A small sound classifier, trained from scratch: arch transformer, held-out accuracy 100%.
Rows from block 6, named by matrix and row number. Rows with one number belong to one neuron. Each number is 128 + 24 x the weight over its row's rms, rounded and kept within 0 to 255. All counts start at 0. After the name is the row's rms in percent of the matrix's.
# fc1: MLP up (model.blocks.6.mlp.fc1.weight, 1024x256), inputs 86-171
# fc2: MLP down (model.blocks.6.mlp.fc2.weight, 256x1024, transposed), outputs 86-171
fc1.585 105 [125 136 140 136 127 131 118 161 123 124 155 112 113 128 171 107 151 157 137 150  94 134 107 113 133 134 117 119 106 108 118 128 141 150 157 128 113 113 145 160 130 133 106 121 145  82 115 136 191 112 151 147 120 112 151 137 153 105 103  83 126 134 153  97 132 100 128 107 122  83 120 151 132 148 155 108 112 145 114 171 177 106 107  96 134 147]
fc1.586 096 [125 136 114 152 132 153 109 118 103 109 137 125 116 167 132  81 111 127 142 146 119 164  95 140 115  69 138 146 144 142 145 121 140 123  96 188 135 123 152 144  85  99  68 124 102 146 159 130 122 130 133 130 149 132 111 138 106 142  94 121 132 131  81 140 103 174 129 130 132 126 142 139 132  77 137  66 149 151 127 169 156 121 128 121 114 150]
fc1.587 099 [133 163 163 108 122 115 116 153 142 108 122 122 104 143 137 148 161 138 138 142 125 109  87 100  94 119 113 105 118 144 113  88 128  82  89 168  62 159 120 124  94 102 142 137  93 113 181 116 142 119 140 119 105 133 137 119  73 122 113  91 131 123 102 100 139 113 127 137 104 143 148 134 115  69 129 109 128  81 154 156 102 107 145 138 109  70]
fc1.588 102 [111 102 115 123 121 114 145 155 119 128 133 147 152 142 121  97 119 145 124 129 118 129 115 159  98 136 154 126 147  61 104 128 156 149  90  86 133 179 113 143  75 117 121 129 116 154 126 121 141 137 177 134 140  86 123 129 114 154  94 110 115 102 135 115 119 121 126 102 130  87 116 116  96 124  92 140  99  72 144 147 121 124  91 134 127 153]
fc1.589 098 [112 108 121 119 133 138 137 153 182 141 188 104 110 117 135 147 169 190 129 172 144 128 124 103 135 133 121 132 115 122  97 108 128 145 141 113 160 115 143 121 141 137 149 124 106 140 194 167 135 128  80 116 132 171 143 127 127 181 107 116 132 139 130 148 128 152 162 112 137 113 120 115 114  87 120 128 133 108 164 155 166  99 120 119 111 138]
fc1.590 096 [139 121 114 122  86 144 105 125 154 144 137 123 125 147 131 111 142 131 152  71 122 128 128 176 122 100 122  98 126  88 162 148 143 118 122 160 122 122 150 126  96 100 163 150 114 125 147 138  87 155 117 124 100  98 162 106 127 115 169 133 101 145  58 142 152 135 146 131 125 127 134  93 118 119  85  71 171 121 133 175  84 123 121 148 108 138]
fc1.591 101 [126 142  88 111 159 113 170 119 120 115 140 132 115 155 115 156 152 118  97 127 119 135 143  91 123 117 159 164 105 135 119 150 119 148 160 131 147 186 120 139 144 116 123 136 123 114  90 105 130 121 118 142 119  68 109 108 147 139 152 112 126 151 159 121 101 167 143 115  99 142 105 111 123 146 129 118 179 103 143 121  98 107  89 117  91 174]
fc1.592 100 [ 99 131 131 138 114 115 115  97 137 127 116 179 117 159  79 121 137 117 115 182 154 128 139 135 121 174 147 124 149  87 109 135 138 115 160 132 180 102  84 125 142 140 112 136 104 134 140 121  76 118 145 113 155 111 164 131 107 161 123 120 135 126  95 134 137 131 178 129 154 151 160 140 126 188 115 137 122 114  97 131 103 111 152  92 103 109]
fc1.593 102 [131 109 138 127 117 141 136 120 163 106  88 118 100 166 176 159  97 136 158 113  87 124 131 156 157  92 119 130 133 100 116 138 111 133 173 110 114 140  73  61 163 141 107 106 143 109 157 109 107 106 161  72 131 149 143 113 111 117 118 177 142 123 143 171  97 114  75 115 129 110 162 120 139 154 123 127 178 150 133 111  97 153 146 155 106 103]
fc1.594 101 [166 166 136  99 138 138 130  94 138  91  64 106 146 116 118 168 103 134 140 133 130 126 165 117 199 114 115 168 134 182 103 106 167 123 104 138 149 113  99 141 125 133 146  73 121 147 150 103 126 131 140 146 127 160 122  96 129 135 175  85  94 112 156 156 130 110 162 138 125  88 111 107 119 125 128 143 145 135 145 119 113 118 140 158 126 131]
fc1.595 104 [147 132 139 155  92 142 137 108 150  80 123 118 121 166 121  94 137  99 119 138 101 124 122 137 140 138 131 124 131 145 129 144 134 132 138 121 140 144  84 105 129 117 148 139  82 116 162 128 106 152 123 188 144 103 107 122 140 159 147 160 180 169 139 122 141 128 113 120  82 175 114 113 123 157 105 114 154 118 125  92 134 187 132 113 118 184]
fc1.596 088 [149  45 129 133 102  91 111 129  82 148 118 118 143 125 112 182 129 157  94 120 111 133 141  89 109 118 122 129  78 131 131 144 113 181 102 158 138 116 129 160 119 204 134 112 166 124 116 149 133 139 128 117 171 104 144  95 134 143 104 110 161 179 117  97 138 125  87 124 157 141 178 125 166 109 105 139 137 145 117  91 135 143 138  92 162  77]
fc1.597 101 [ 91  48 137 126  86 139 127 138 150 120  73 114 127 139 162 119 133  74 161 104 118 117 116 152  86 106 100  97 106 112 136 143 110 130 138  99 110  95 133 134 147 130 108 141 158 101 122 166 164 133 146 121 168 144 136 131 152 195 103 124 101 165 117 114 121  80 110 156 143 111 138 136 137 113 135  96 132 105 117  92 113 122 104 137 137 105]
fc1.598 102 [112  94 166 108 132 125 129 149 137 100 125 130  90 193 162 166 163 123  99 132 125 111 133  75 130 131 130 169 152 109 153 137 118  90 129 170 120 100 147 133 120 107 119 149 128 115  97 109 129 183 122 109 119 149 129 145 130  98 108  82 131 148 162  94 136 134 146 113 142 169 145 122 149 151 161 100 116 111 146 107 103 155 103 150 148 114]
fc1.599 099 [136 144 129 174 145  78 139 144 135  94 105 110 172 121 139 147 108 121 130 148 133 169 110 125 169 108 124 148 138  87 102 168 145 164 133 153 130 160 132 103 152 165 142 156  83 157 100 134 108 136 145 134 132 106 126 128 159 141 155 142  91 147 115 129 110 160  99 142 145 101 137 135 179 152 117  94  87 153 146  98 143 128 120 165 109 118]
fc1.600 099 [ 81 158 133 107 149 141 114 151 121 134 141 119 140 159 121 143 136 157 111 102 162 119 137 178 129 147 149 109 114 104 148  57 110 147 104 143  86 136 137  99 128 157 115  85 133  99 156 112 114 163 136 105 132 135 148 144 186 108 122 113 165 117 121 118 121 100 117 132 130 105 136  79 142 118 119 120 159 142 112 133 139 162 164 172 128 115]
fc1.601 105 [124 135 133 124 138  71 105 149 135 121 146 118 136 140 140 108 127 138 131 105 153 168 122  92 105  99 104 129 163  89 136 140 138 138 114 134 130 102 165 172 136 120 112 134  89 183  99 116 112 131 104 150 151 173 149 139 122  83 145 130 123 184 155  88 109 141 118 142 114 102 104 102 109  81 150 134 105 124 152 144  98 109 103  96 104 102]
fc1.602 101 [101 117 119 151 119 146 144 131 113 125 147 111 173 123  89 133  81  88 142 106 135 121 133 144 184  61  91 130 140  82 111 123  92 169 172  91 123 149 159 107 117 136 124 126 121 118 146 121  99  95 108 108 122 129 136 163 113 133 115 103 148 149 146 119  80 171 113 134 103 141 131 154 130 147 149 170 106 125 135 177 149 102 135 105 144 127]
fc1.603 094 [157 130 106 126 132 137 165 145 118 127 142 115 123 153 164 100 129 169 109 139 112 135  97 126 153 121 154 151 108 140 145 123 122 139 123 154 160  95 156 132 120 116  76  96 112 102 117 139 134 116 125 101 120  86  92 126 128 115 121 178  92 135 173 177 135 103 122  99  79 108 134 132 156 104 163 132 126 116 115 101 121 126 129  78 129 121]
fc1.604 104 [104  84 135 160 114  98 100 112 114 172 173 144 168 124 162 158 164 134 143 157 137 160 147 118 181 100 147 118 105 113 139 150 144 140  87 129 112 133 123 117 134 121 131 150  98 119 125 152 148 124 184 121 109 121 150 155 101 141 119 154 133 153 116 161 119 149 122 125  96 129 142 127 156 129 124 125 105 155 140 120 108 118 132 105 146 115]
fc1.605 089 [178  98 145 151 109  92 127 118 163 157 133 101 141 147  81 118 113 151 132  89 119 137 119 141 104 124 123 154 132 114 141 111 130 131 101  89 130 122 148 172  96 160 132 156 121 160 133 134 137 146 140 121 131 148 131 150 122 143 107 120  94  98 130 116  92 125 156 176  79  66 137 140 124 112 105 125  79 169 136 122 113 104 111 158 101 129]
fc1.606 097 [127  67 135 167 110 132  98 125 109 130 134 115 173 155  82 132 109  93 156 119 128 154 143 159 131 113 121 155  77 134 126 117 177 175 141 126 183 107 112 108  96 135  82 150 141 125 126 144 139 174 172 115  87 137 133 112 125 153 124 122 101 113 134 125 118 114 134 164 154 140 139 110 152 128 142 155 102 115 102 174 128 138 107 139 116 154]
fc1.607 103 [121  80 103 141 136 154 134 149 129 113 105 124 134 133 117 160 133 169 174 133  98 149 172 140 132 150 128 142  96 121 129 164 121 143  93 134 100 132 110 139 120 120  88 143 140  99  97 113 161 111 139 156 100 113 156  92 135 153 124 127 109 148 123 123 142 123 215  88 121 148 114 130 171 150 133  86 138 117 114 113 121 106 174 174 153 107]
fc1.608 099 [127 121 204 107 100 131  56 105 116 122 122 118 115 158 153 111 161 137 164 139 104 164 134 104 115 108  88 112 102 121 107 105  78 123 157 136 162 162 167 121 124 169 139 148 169 115 104 135 135 135 114 132 120 134 138 131 171 124 155  93  79 130 100 163 139 129 137 101 173 148 160 139 154 110 147 153  93 137 101 137 103 126 157 100 122 134]
fc1.609 106 [130 135 142 138  98 146 150 122 141 109 141 101 165 126 121 157 131 109 113 114 167 144 175 129 120 124 157 113 100 138 122 125 118 112 128 123 119 103 108 108 155 103 131 150  52 132 126 118 125 146 112 129 132 110  94 125 106 178 140  80 141  83  93 119 124 171  92 165 113 112 111 179  96  99 150 147 155 104 126 117 130 130 108 128 156 104]
fc1.610 096 [166 140 107 121 117 107 202 138  90  92 127 124 102 145 140  97 111 149 137  90 131 131 142 147 122  95 178  79 145 141 110 122 108 158 148 111 116 149 115 110 134 123 123 152 136  72  94 107 133 110 103 116  98 163 159 116 131 113 163 108 148 112 135 120 119 129 138 127 124 150 156 112 163 133 131 121  96 117 119 116 122  76 120  80 137 120]
fc1.611 103 [154 168 121 114 118 154 127 123 124 105 141  66 171 134 111 109  89 129 147 131 123 144 150 162 106 114 155 139 119 141 114 136 142 159 101 145 130 113 131 110 127 126 147 146 148 109 112 155 113 100 155  82 108 156 118 136 158 154 131 154 156 152 119 110 100 152  49 124 142 194 142 145 146 133 140 167 171 153 168  99 120 138 150 117 115 109]
fc1.612 092 [143 167 126 158 152 118 124 130  69  78 129 133 125  89 178 125 123 129 162  65 130 111 170 126  79 151 127 140  92 165 150 122 144 142 140 161 119 143 135 117 122 109 124 128 182 141 122 134 118 172 113 148 152 122 112 120 141 145 111 108 119 101  86 131 150 154 134 125 101 154 131 118 139 114 123 110 137 127 131 178 142 140  93 149 138 131]
fc1.613 101 [128 139 151 137 167 120 141 170 114 161 170  49  95  63 149 151 118 143 159 136  60 144 147  82 141 112 102 109 166 134 114  96 149 136 152 140 128 137 151 101 149 121 137 157 156 112  99 105 155 137 115 121 143 133 131 128 143 120  93 147 119 124  71 133 149 108 120 160 156 162 145 124 115 108  96 134 180 150 100 120 121 151  66 159 168 154]
fc1.614 100 [126 133  79 128 126 103 128 113 183 167 123 148 139 147 115 115 155  91 132 137 122 144 122 133 132 151 110 148 113 176 131 109  98 110  95 131 170 116 111 131 149 116 107 199  73 129 128 101 105 151 128 148 112 144 133 136 126 118  92 127 138 130 150 146  83 145  81 144 119 148 143 146 144 186 169 178 104 153 147 164 124 131 135  91 141 193]
fc1.615 097 [149 100 111 128  83  93  87 115 175 112  89  72 101 122 133 117 156 154 109 106 149 116 137 110 130 137 137 121 131 125 153 123 129 155 117  92 142 142 143 116 163 106  87 178 178 144 155  96 127 140 142 106 150 113  81 146 162 117 119 153 100 160 184 142 152 135 155 133 131 171 125 128 133 176 125 147 127 161 123 122 159 138 136 114 112 150]
fc1.616 094 [129 138 153 129  93 101 167  71 130 140 156 138  93 100 135 138  97 185 128 114 140 128 108 148 116  74 164 119 178 170 119 142 107  95 127 128 172 133 132  96 128 161 198  93 161 138 133 116 155 136 104  96 118 118 132 112 100 138 143  69  95  85 104 181 111 110 127 120 150 154 138 188 154 201 147 153 157  97 138 102 128 179 146 105 138 130]
fc1.617 105 [147 161 135 148 121  74 120 168 139  89 115 125 115  96 138  92 145 141 156 119 152 143 138 124 143 124 152 167  98 107 126 129 127 129 152 144 142 117 127 126 104 132 150 128 137 120 156 128 133 107 129 125 186 127 114 142 140 118 135 153 133 108 158 144 176  98 139 154 132 107 110  97 140 157 137 147 117 130 147 134 154 155  98 132  89 156]
fc1.618 110 [ 70 137 117 106 165  81 140 122  81 111 128 128 147 118 145 110 132 121 157  81 126  95  96  95  97 159 104 123  61 106 109 101 113 142 165 121 137 178 108 167  98 145 132 158 130 143 103 129 147 103  73  98 140 123 146 129 142 131 130  82 149 122 165 155 118 144 128 150 138 148 106 118 109 117 136 113 138 139  74 124 138 111 114 148 128 170]
fc1.619 089 [132 139 152 142  98 124 139 119 124 127 132 111 141 143 130 143 123 144 108 118 140  97 167 130 104  98 157 115 139 118 147 142 133 119 157 121 108  98  89 109 133 180 142 134 129 123 133 131 120 103 119 129 133 113 134 101 192 116  97 103 126 148 140 151 141 193 119 146  93 146 114 110 165  84 134 163 110  93 150 124 114 138 132 135 139 132]
fc1.620 096 [113 108 141 167  96 120 109 142 133 141 139 145 179 108 138 161 140 155 111 132 164 112 105 131 132 120  83 163 127 156 143 133 113 142 169 153 162 153 132 126 100 121 153 103  82 110 118 150  96 112 111  75 118 122 125 100 146 127 131 142  91 148 130 158 128 141 135  73 166 132 134 175 106  79 125 133 102 137 156 119 104 118 101 143 141 139]
fc1.621 103 [123 112 132 109 121 141 125 108 125 143  92  88 107 138 133 152 143 147 157 145 111 177 162 155 154 127 117  57 141 147  96 128 151 121 174  99 109 142 152 144 151 165  89 133 129 137 169 151 118 111 151 148 131  97 133  99 166 128 113 152 126 144 151 139 126 112 157  79 130 115 150 166 158 157  92  70 137 117 155 116 137 102 134 130 158  84]
fc1.622 096 [123 118 109 149 146 152 132 129  70  62 137 163 152 169 118 103 157 144 130 136 139 123 112 131 146 157 136 119 111 125 123 139 142 135 170 155 177 167 117 126 104 155 133 175 101 152  95  78 142 118 138 165 152 138 111  86  76 137 119 123 154 136 146 146 120 107 158 153 156 126 179 132 111 133 120 143 131 140 110 146  96 141 140 167 154 160]
fc1.623 097 [107  79 113 127 128 110  67 161 156 101 139 102 106 131 159 112 133  98 151 141 156 123 148 114 119 109 137  97 109 108 132 127 147 151  86 113 150 112 152 114 121 114 115 129 162 104 134 117 112 102 149 115 151 167 125 105 106  99  79 156 139 130 153 171 106 119 164 156 140 111 141 128 134 113  96  69 117 165 136 121 120 153 133 107  93 133]
fc1.624 103 [160 116 129 129 120 109 143 132 119 188 123 114 112 122  97 134 101 156 119 123 117 108 110 111 119 166  96 125 129 130 157 130 106 141 162 112 125 110 108  80 123 190 131  99  72 141 138 136 140 135 111 113 124 163 158 130 131 174 125 166 110 133 123  80 134 138 145 163 150 168 110 103 133  98 152  98 155 122 108 141  81 132 124  86 125 158]
fc2.585 096 [ 75 113 120 101 120 160 156 142 108 140  95  96 143 153 133 115 100  91 110  89 130 127 114 157 111  83 105  80 131 160 163 122  87 190  76 111 130 135 106 119  80 151 101 137 136 120 162 115 143  98 160 123  97 147 169 116 134 183 132 102 130 159 146 114  98 140 151 104 105 102 105 190 135 116 129 124 118 145 126 179 136 165 108 127 169 128]
fc2.586 095 [187 156 120 137 111 140 117 121 123 132 101 127 126  65 101 142  92  92 132  96 124 143 153 118 139 176 141 112 128 125 120 140 129 114 126 148 108 158 156 139  94 123 172 110 107  68 129 119 117 120  84 130  96 143 123 127 129 134 127 134 166  85 137 100 108 121 141 115 116 108 155  76 155 121 122 124 138  94 166 151 175 117 128 116  89 141]
fc2.587 099 [ 94 106 131 147 113 156 133 120 119 117 110 150 145  96 164 173 142 104  93 144 104 141 127  97 148 114 113  98 149 138  95 109  91 158 125 132 187 127 141  89  90 163 166 139 138 126 152 144  73 129 159 141 150 119 168  69 133 146 186 124 141 138 115  84 129 120  81 115 121 137 143 146 101 118  98 135  95 109 172 123 126 122 146  75 150 161]
fc2.588 103 [141 136 132 144 147 128 119 132 119 100 177 127 158  89 114 111 146 122 148 138 113 123 160 158 103 135 140 149 153 119 156  76 154 135  89 150 135 124 133 141 167 100 152  71 114 114 126 146 166 127 183 126 123 111 136 127 125 147 153 147 157 125 123 124 110 114 137  82 123  86 153  96 157 151 122 101 138 124 157 130  84  91 125 140 132 116]
fc2.589 086 [114 145  89  79 136 127 115 158 122 103  81  91 125 119  93 139 149 119 136 165  97 199 114 138 128 129 133 134 121 132 117 132 123 164 104 157  97 127 106 107 121 116 149 146 159 123 124  95 135 138 163 140 195  69 129 130 137 162 178 132  93 137 139 105 128 114 132 144 160 125 134  93 110 139 110  86  95 130 130  92 125 200 138 101 113 125]
fc2.590 100 [100  98 108 137 186 108 125  94 159 110  93 152 160 134 159  97 125 146 161 111 121 127  91 146 140  91 130  93 112 106 110 149 125 130 135 165  49 106 130 100 133 101 137 121 115 127 111 114 111  76 133 113 116 107 154 127  80 160 113 115  99 115 156 120 138 136 125  90 124 157 125 137 150 160 158 114 168 168 160 130 146 131 112 107 104 126]
fc2.591 103 [114 107 108 157 114 108 134 100 184  92 119 100  75 100 151 139 123 128  94 122 126 113 113 136 137 153 146 144 112 168 152 116 147 159 103 144 142 181 124 112 109 140 140 123 134  89 151 122 144 172 125 149 110 147 126 114 132 175 145 107 138 133 140 131 117 144  84 152 125 133 141 112  85 138 190 138 109 121 138 148 156 140 155 103 111 122]
fc2.592 100 [162  97 100 110 154 137 133 173 138 183 143 156 132 121 152 155 146 128 120  85 123  88 131 142 153 136 165 114 141 119 150 134  88 134 116 171 132 124 143 145 102 116 149 126 114 133 131 102 179 137  77 174 128 104 131 134 137 120 106 170 133 144 105 145 136 168 146 137 119  97 132 135  96 155 110 122 146  65 122  79 104 125 140 165 153  51]
fc2.593 097 [143 135 155 164 163 116  99 126 136 162 147 112 125 149 123 134 128 100 109 124 150 119 172  56 182  81  95 132  91 154 109 159 128 141 143 110 127 105 142 132  97 104 118 124 116 133 144 140 125  82 132 146 132 133 121 138 104 113 120 119 168  96 150 134 179 134 102 146  90 115 178 119 122  93 111 153 112 118 115 118 127  63 155 101 150 133]
fc2.594 104 [150 155 137 141 159 169  81  94 173 106 130 143 141 143 119 151 113  94 128 136 170 119 143 143  84 134 158 104  93 137  98 118 105 149 149 134 121 150  97 118 119 153 138  99 164 130 117  95 130 143 181 153 103 111 132 122 144 152 126 112 157 120 103  93 164 141 169 148 146 128  99 134 154 175 100 102 158 112 105 163 121 101 166 146 145 125]
fc2.595 104 [149 136 120 121 110 117 155 121 149 104 145 116 167  97 162 138 160 122 104  80 179 123 124 128  97 140 115 116 151 103 166 158 137 107 142 129 148 132 135 116 113 102 139 134 161 129 166 116  77 124 130 143 134 109 131 162 167 139 137 152 167 147 137 105 126 128 162 105 161 147 141 139 162  97  65 146  91 110 135  73 165 109 122 127 129  96]
fc2.596 093 [125 136 137 134 131  97 137 158 140 121 143 105  60 100 183 126 136 173 121 119 127 148 118 136 146 156 178  98 153 161 179 132 145 141 139 126 195 128 172 127  99 105  84 120  95 140 194  77 109 113 111 157 150  89 127 121 153 120  90 113 113 119  93 150 147 138 119 125 115 170 116 148 133 151 125  99 136 132 105 103 107 118 174 157 129 128]
fc2.597 091 [131 124  94 106 133 127 105 132 115  81 124 105 131  98 163 111 118 125 127 148  99  84 180 126 179 114 131 146 129  88 144 103 112 141 162 106 126 119  94 149 117 163  97 145 112 128 138 152 108 163 126  66 129 205 115 128 109 115  97 174  75 174 105 141  88  92  99 167 130 150 108 179 150 136 101  99 144 139 133 147 144 115 109 106 135 146]
fc2.598 102 [137  99 100 134 149 138 123 123  72  89 153 116 166  96 165 133  77 122 125 156 151 132 167 127 138 108 137 133 137 120 136 131 114 137 117 106 134  95 146 114 142 155 154 140 121 116 115 133 155 154 143  40  98 131 134 112 130 122 120 121 135 134 145 147 145 140 111  93 168 139 164  77 105 117  97 101 148 147  88 130 156 123  74 121 117 120]
fc2.599 100 [183 135 101 146 127 152 122 127 146 133 103  92 129 106 138 126 123 160 187 124 133  96  92  99  87 157 111 130 137 169 151 126 112 138 144 104 150 100 124 137 148 151 162  84 116 136 135 108 122 116 138 128 140 152 132 127 101 135 129 152 101 107 103 137 119 142 101 125 112 123 122 128 190 144 121 108 124 130  80 125 110 124 125 143 119 140]
fc2.600 100 [118 157 128  81 136 172 122  90 126 160  95  95 108  89 130  97 158 185 108 127 151 142 103 145 112 122 146 131 131 108 151 149 126 138 157  82 119 124 143 121  78 151  92 139 130 154 175 141 140 136 117 125 130 179 164 114 141 129 167 121 120 139 108 141  88 163 120 181 160 129 138 116 160 141  82  63 106 114 126 148 114 137 153 138  85 148]
fc2.601 100 [137 144 139 112 137 147  97 164 145 117  95 136 126 147 111 151 125 103  82  76 165  71 150 131 131 191 122 126 175 112 153  98 127 140 130 140 122 126 130  68 176 141 107 154 124 134 153 135 109 145 133 146 141 102 135 127 153 151 157 136 133 144 135  95 112 127 128 121  78 131  78 139 143 143 160 152 143 154  98 137 146 116 141 110  94 139]
fc2.602 093 [150 147 118 185 102 146 124 128 141 123 142 136 132 171 153 122 110 119 120 121 113  99 162 141 122 122 148 118  88 113 101 123 167 137 156 118 170 100 104  98  87 149 100 122 121 140 100 105 136 106 131 118 118  86 135 155 152 150 116 106 148 155 137 163 141 103 124 124 142 141 136 159 102 178 101 112 107 135 141 133 163 142 150 135 155 121]
fc2.603 092 [181 136 131 146 128 136 119 121 114 167 158  99  70  87 108 132 114 121 170 117  91 120 135 163 154 103 143 169  87 156 124 133 125 134 133 140 105 129  96 130 106 151 145 119 104 151 160 118 148  97 119 101  92 130  98 124 114 128 116 119 108 154 143 120 126  94 143 193 116 142 119 138 123 150 113 115 104 107 109 144 135 144 147 137 128 130]
fc2.604 092 [134 143 148 119 124 126 122  97 143 118 137 122 147 155 127 147 111 131 119 130 140 129 151 131 170 149 163 117 150 143  94 109 151 114 117 128 101 129 133 163 110 109 144 135  94  92  94 146 135 152 135  58  88 138 134 109  88 120 132 133 128 128 148 145 126 125 109 154  80 129 115 162 113 139 150 180 173 126 103 122 133 102 132 135  98 135]
fc2.605 105 [107 114 119 134 147  93 135 131 107 126  77 152  91 133  58 119 139 173 119 105 140 106 121 141 137 103 105  75 135 129 166 144 101 141 149  85  57 140 129 159 109 132 122 142 131 154 153 144 154  90 141 117 112 160 137  79 133 115 145 148 143 138 163 176 119 102  89 151 125 127 133 131 130 121 107 124  90 136 113 156  93 159 113 147 152 131]
fc2.606 100 [161 118 168 167 123 114 105 133 181 129 104  99 145 184 126 161 180 158 112 148 116 146  48 132 110 112 142 128 105 150 132 120  93 129 119 118  99 118 147 137 127 120 158 157 151 119 146 137  95 144 140 157 139 122  94 146 132 106  76 148 145 107 131 118 128 132 130 117 140 171 175  88 133 136 136 105 146  98 142 136 103 136 111 116 144  95]
fc2.607 096 [176 120 145 162 161 134 152 160 111 135  93 119 109 128 158 111 159 164 171 116 155 179 150 128 126 149 130  88 124 122 119 137 114 113 154 149 103 149 120 136 140 130 117 115 141 135 104 112 123 130  88  92 112 102 142  83 159 142 121 132  95 156 128 145 128 126 129 114  79 127 171 128  88 136 138 128 115 117 112 133 139 146 148 115 129 136]
fc2.608 099 [130 106 135 129 156 106 118 131 113 148 122 107 115 113 111 102 143  81 180 105  88  97 134 162 149 145 117 136 116 130 113  77 141 131 124 144 131 107 163 136 138 160 126 174 119 135 109 132 147  78 159 118 123 124 119 118 150 150 116 100 152 138 128 128 129 136 187 120 147  94 108 139 113 103 146  99 151 142 102 134 115  85 136  91 110 151]
fc2.609 102 [108  93 155 136 141  96 131 166 142 113 114 130 136 146 177 110 144  89 172 124 102 113 199  95 165 120 133  90 134 180 175 109 130 102 132 116  87 131 118  93 122 132 142 126  78 132  77 120 105  90 129 159  86 152 121 110 121 133 115 139 131 137 101 140 109 163 125 109 146 121  93 103 153 101 137 140 103 118  80 134 148 126 126 161 107 104]
fc2.610 104 [120 112 164 176  87 108 112 139 159 116 118 126 134 161 150 129  82 138 178 169 110 165 128 158 112 160 139 124 135 140 146 123 119 173  98  89 131 109 136 134 109 168 123 123 114 107 119 114 161 134 123 107 154 126 116 129 119 109  79 130  93  82 133 138 154 170 113 121 147 108 141 163 125 100 103 117 158 104 137 157  99 127 143 153 149 101]
fc2.611 097 [159  73 155  87 132 110 155 158 158 148 136 120 144 107  73 121 144 182 104 123 155 151  95 172  68 162 123 147 154 143 116  94 140 166 124 162 103 178 118  92 122 148 115 133 108 121 114 123 129 131 131 121 112 156 139  85 133 131 160 101 159 133 139 156 136 144 149 141 150 156 146 126  95 124 115 121 128 132 133 134 115 111  93 136 150 151]
fc2.612 097 [146 157 164 110 135 111  96 178 115  96 112 152 135 105 182 133 112 142 140 131 122 168 171 162 162 142 109  96 153 160 167  77 120 133 100 100  88 138  74 137 152 105 114 126 137 129 156 115 124 131 146 116 107 140 114  81 149 110 126  94 150  94 156 116 148  81 128 147  97 164 180 137 110 105 100 123 180 149 147 154 114 140  67  99 140 117]
fc2.613 095 [100 146 118 142 137 117 137 106  96 133 172 154 141 129 152 129 114 136 156  98 108 147  93  89 140  85 116 157 121 118 110 152 127 101  68 127 146 122 130 143 155 104  77 151 114 138 132 125 160 105 154 133  81 127 144 128 144 137 160 125 125 109 162 136 160 135 203 124 100 131 145 179 109 168 144 118 159  95 167 160 132 121 113 132 135 111]
fc2.614 101 [148  65 138 168 124 162  56 146 150 149 112 151 128 157 116  79 162 134 115 109 146 122 131 150  97 125 149 127  94 134  93 110 166 137  93 165 124 123 118  87 156 122 142 150  97 136 141 163 116 139 115 126 130 155 130 123 117 108 143 120 111 118 175 117 108 101 131 124 104 134 125 109 140 102 131 171 108 163 162 127 144 114 155 127 105 139]
fc2.615 106 [107  92 125 153  98 115 125  85 133 109 115 163  89 133 121 145 151 104 109 151 108 130 120 138 123 132 126 131 124 132 145 178 110 105  77 131 132 128 127 104 149 107 151 137 131 160 168 110 115 167 170 110 154  97 119  81 141 137 121 140 103 135 119 116 133 142 145 142 119  97 150 165 150 115 152 167 108 124 121 120 131 170 107 103 145 114]
fc2.616 097 [134 116 157 113 122 124 112 134 109 151 156 126 175 107 116 105  86 122 110 155  83 124 130  88 115 149 140 139 164 132 158 134 146 159 144  60 134 158 122 130 115 123 179 141  95 102 151 114 114 144 112 118 142  56 143 124 111 133  93 129 167 160 178 117 122 133 116 119 116 121 178 119 138 115 134 138 124 127 110 163 177 157 132  98 102 112]
fc2.617 100 [101 126 122 126 111 127 109 101 158 120 132 115 121 142 148 159 142 147 102 144 135 151  75  75 168  96 165 108 143 125 147 145 105 154  79 143 128 117  97  96 148  91 149 107 140 105 106 108  96 132  74 138 138  70 129 144 131  90 151 157  90 166  72 141  94  81 140 130 158 140 147 160 123 126 121 147 143  95 143 160 175 117 122 112 150 125]
fc2.618 126 [117 134 147 113 142 142 149 121 106 101 105 113  98 116 136 129 100 172 108 156 133 168 146 122 160 212  98  93  84 104 110 102  98 131 122 107 148 145 121 114 185  90 152 130 132 100 115  92 159 155 158 112 126 161 115 125 113 116 145  95 106  73 150 133 134 139 122 152 102  87 133  96 106 128 100 145 141 105 110 144 163 113 128 102 135 109]
fc2.619 103 [110 147 127  92 137 125 161 143  80 119 185 171 130 123 118 154 120 134 103 151 156 120 142 127 169 135 113 128 153 161 120 129 155 121 123 118 111 124 136 139 108 127 125 100 151 105  94 130 125 140 140 101 140 137 166 104 175 118 134 166 173 109 127 133 133 127 141 124 124 125 107  71 157 133 120 109 149 108  73 118 107  75 145 122 145 121]
fc2.620 101 [ 83 178  96 120 114 126  82 113 166 151 133 143 173 137 150 105 123 106 119 110 163 129  94 123 137 117  90 117 115 127 140  95 141  90 112 117 158 101 143 149 145 136 145 119 141 124 114 146  92 102 119 157 110 119  87 116 164 133 108 142 129 161  99  98 136 133 120 154 118 145 149 172 102 118 117 118 134 152 108 147 104 149 131 143 115 128]
fc2.621 099 [122 117 157 114 105 117 107 122 108 140 165 146 105 121 120 112 123 134 143 129 101 147 157  91 115 129 125 133 115 132 160 120 153  84  86 126 153 115 112 102 137 138 101 100 166 101 143 106 150 161 116 124 125 114 121 176  82  74 110 122 171 117 124 134 105 123 129 136 124 111  89 132 123 159 122 114 115  88 133 116 125  83  69 171 110 131]
fc2.622 104 [ 76 167 140 129 154 117 132 169 115 145  94 123 146 129 133 133 135 145 107 119 117 134 123 123 121 121 139 164 128 117 112 163 189  89 150 114 134 118  96 116 118 156 122  71  90 119 108  93 128 164 151 152 150 121  92 163 157 111 155 134 143  93 115 139 145 124 105 133 159 112 136 107 149 119 154 120 125 116 111 109 100 119 113 116 133 129]
fc2.623 102 [174 111 145 144 109 113 166 102  86 154 158 154 131 113 123 150 104 100  99 114 101 143 133 109  76 104 112 139 146 150 109 150 112 126 129 103 134 139 120 138 162 160 131 154 132 100 103  82 108 139 136  88 116 117  99 115 173 154 142 126 130 156 158  80 153 126 115 134 121 141 139 125  58 139 149 122 104 135 101 173 107  72 124 155 143 158]
fc2.624 096 [108 106  94 146 103 157 163 115 122 132 134 122 131 124 129 152 143 153 128 136 127 133 168 135 123  86 108 141 114 106 127 112 137 142 116 112 117 120 104 122 108 165 136 165 128 125 103 110  99  85 161 133 102 147 134 114 144 167 111 133 124 152  99 106 127 102 151 117 136 154 138 104 134 111 122 136 108 136 178 129 128 115  88  91 116 139]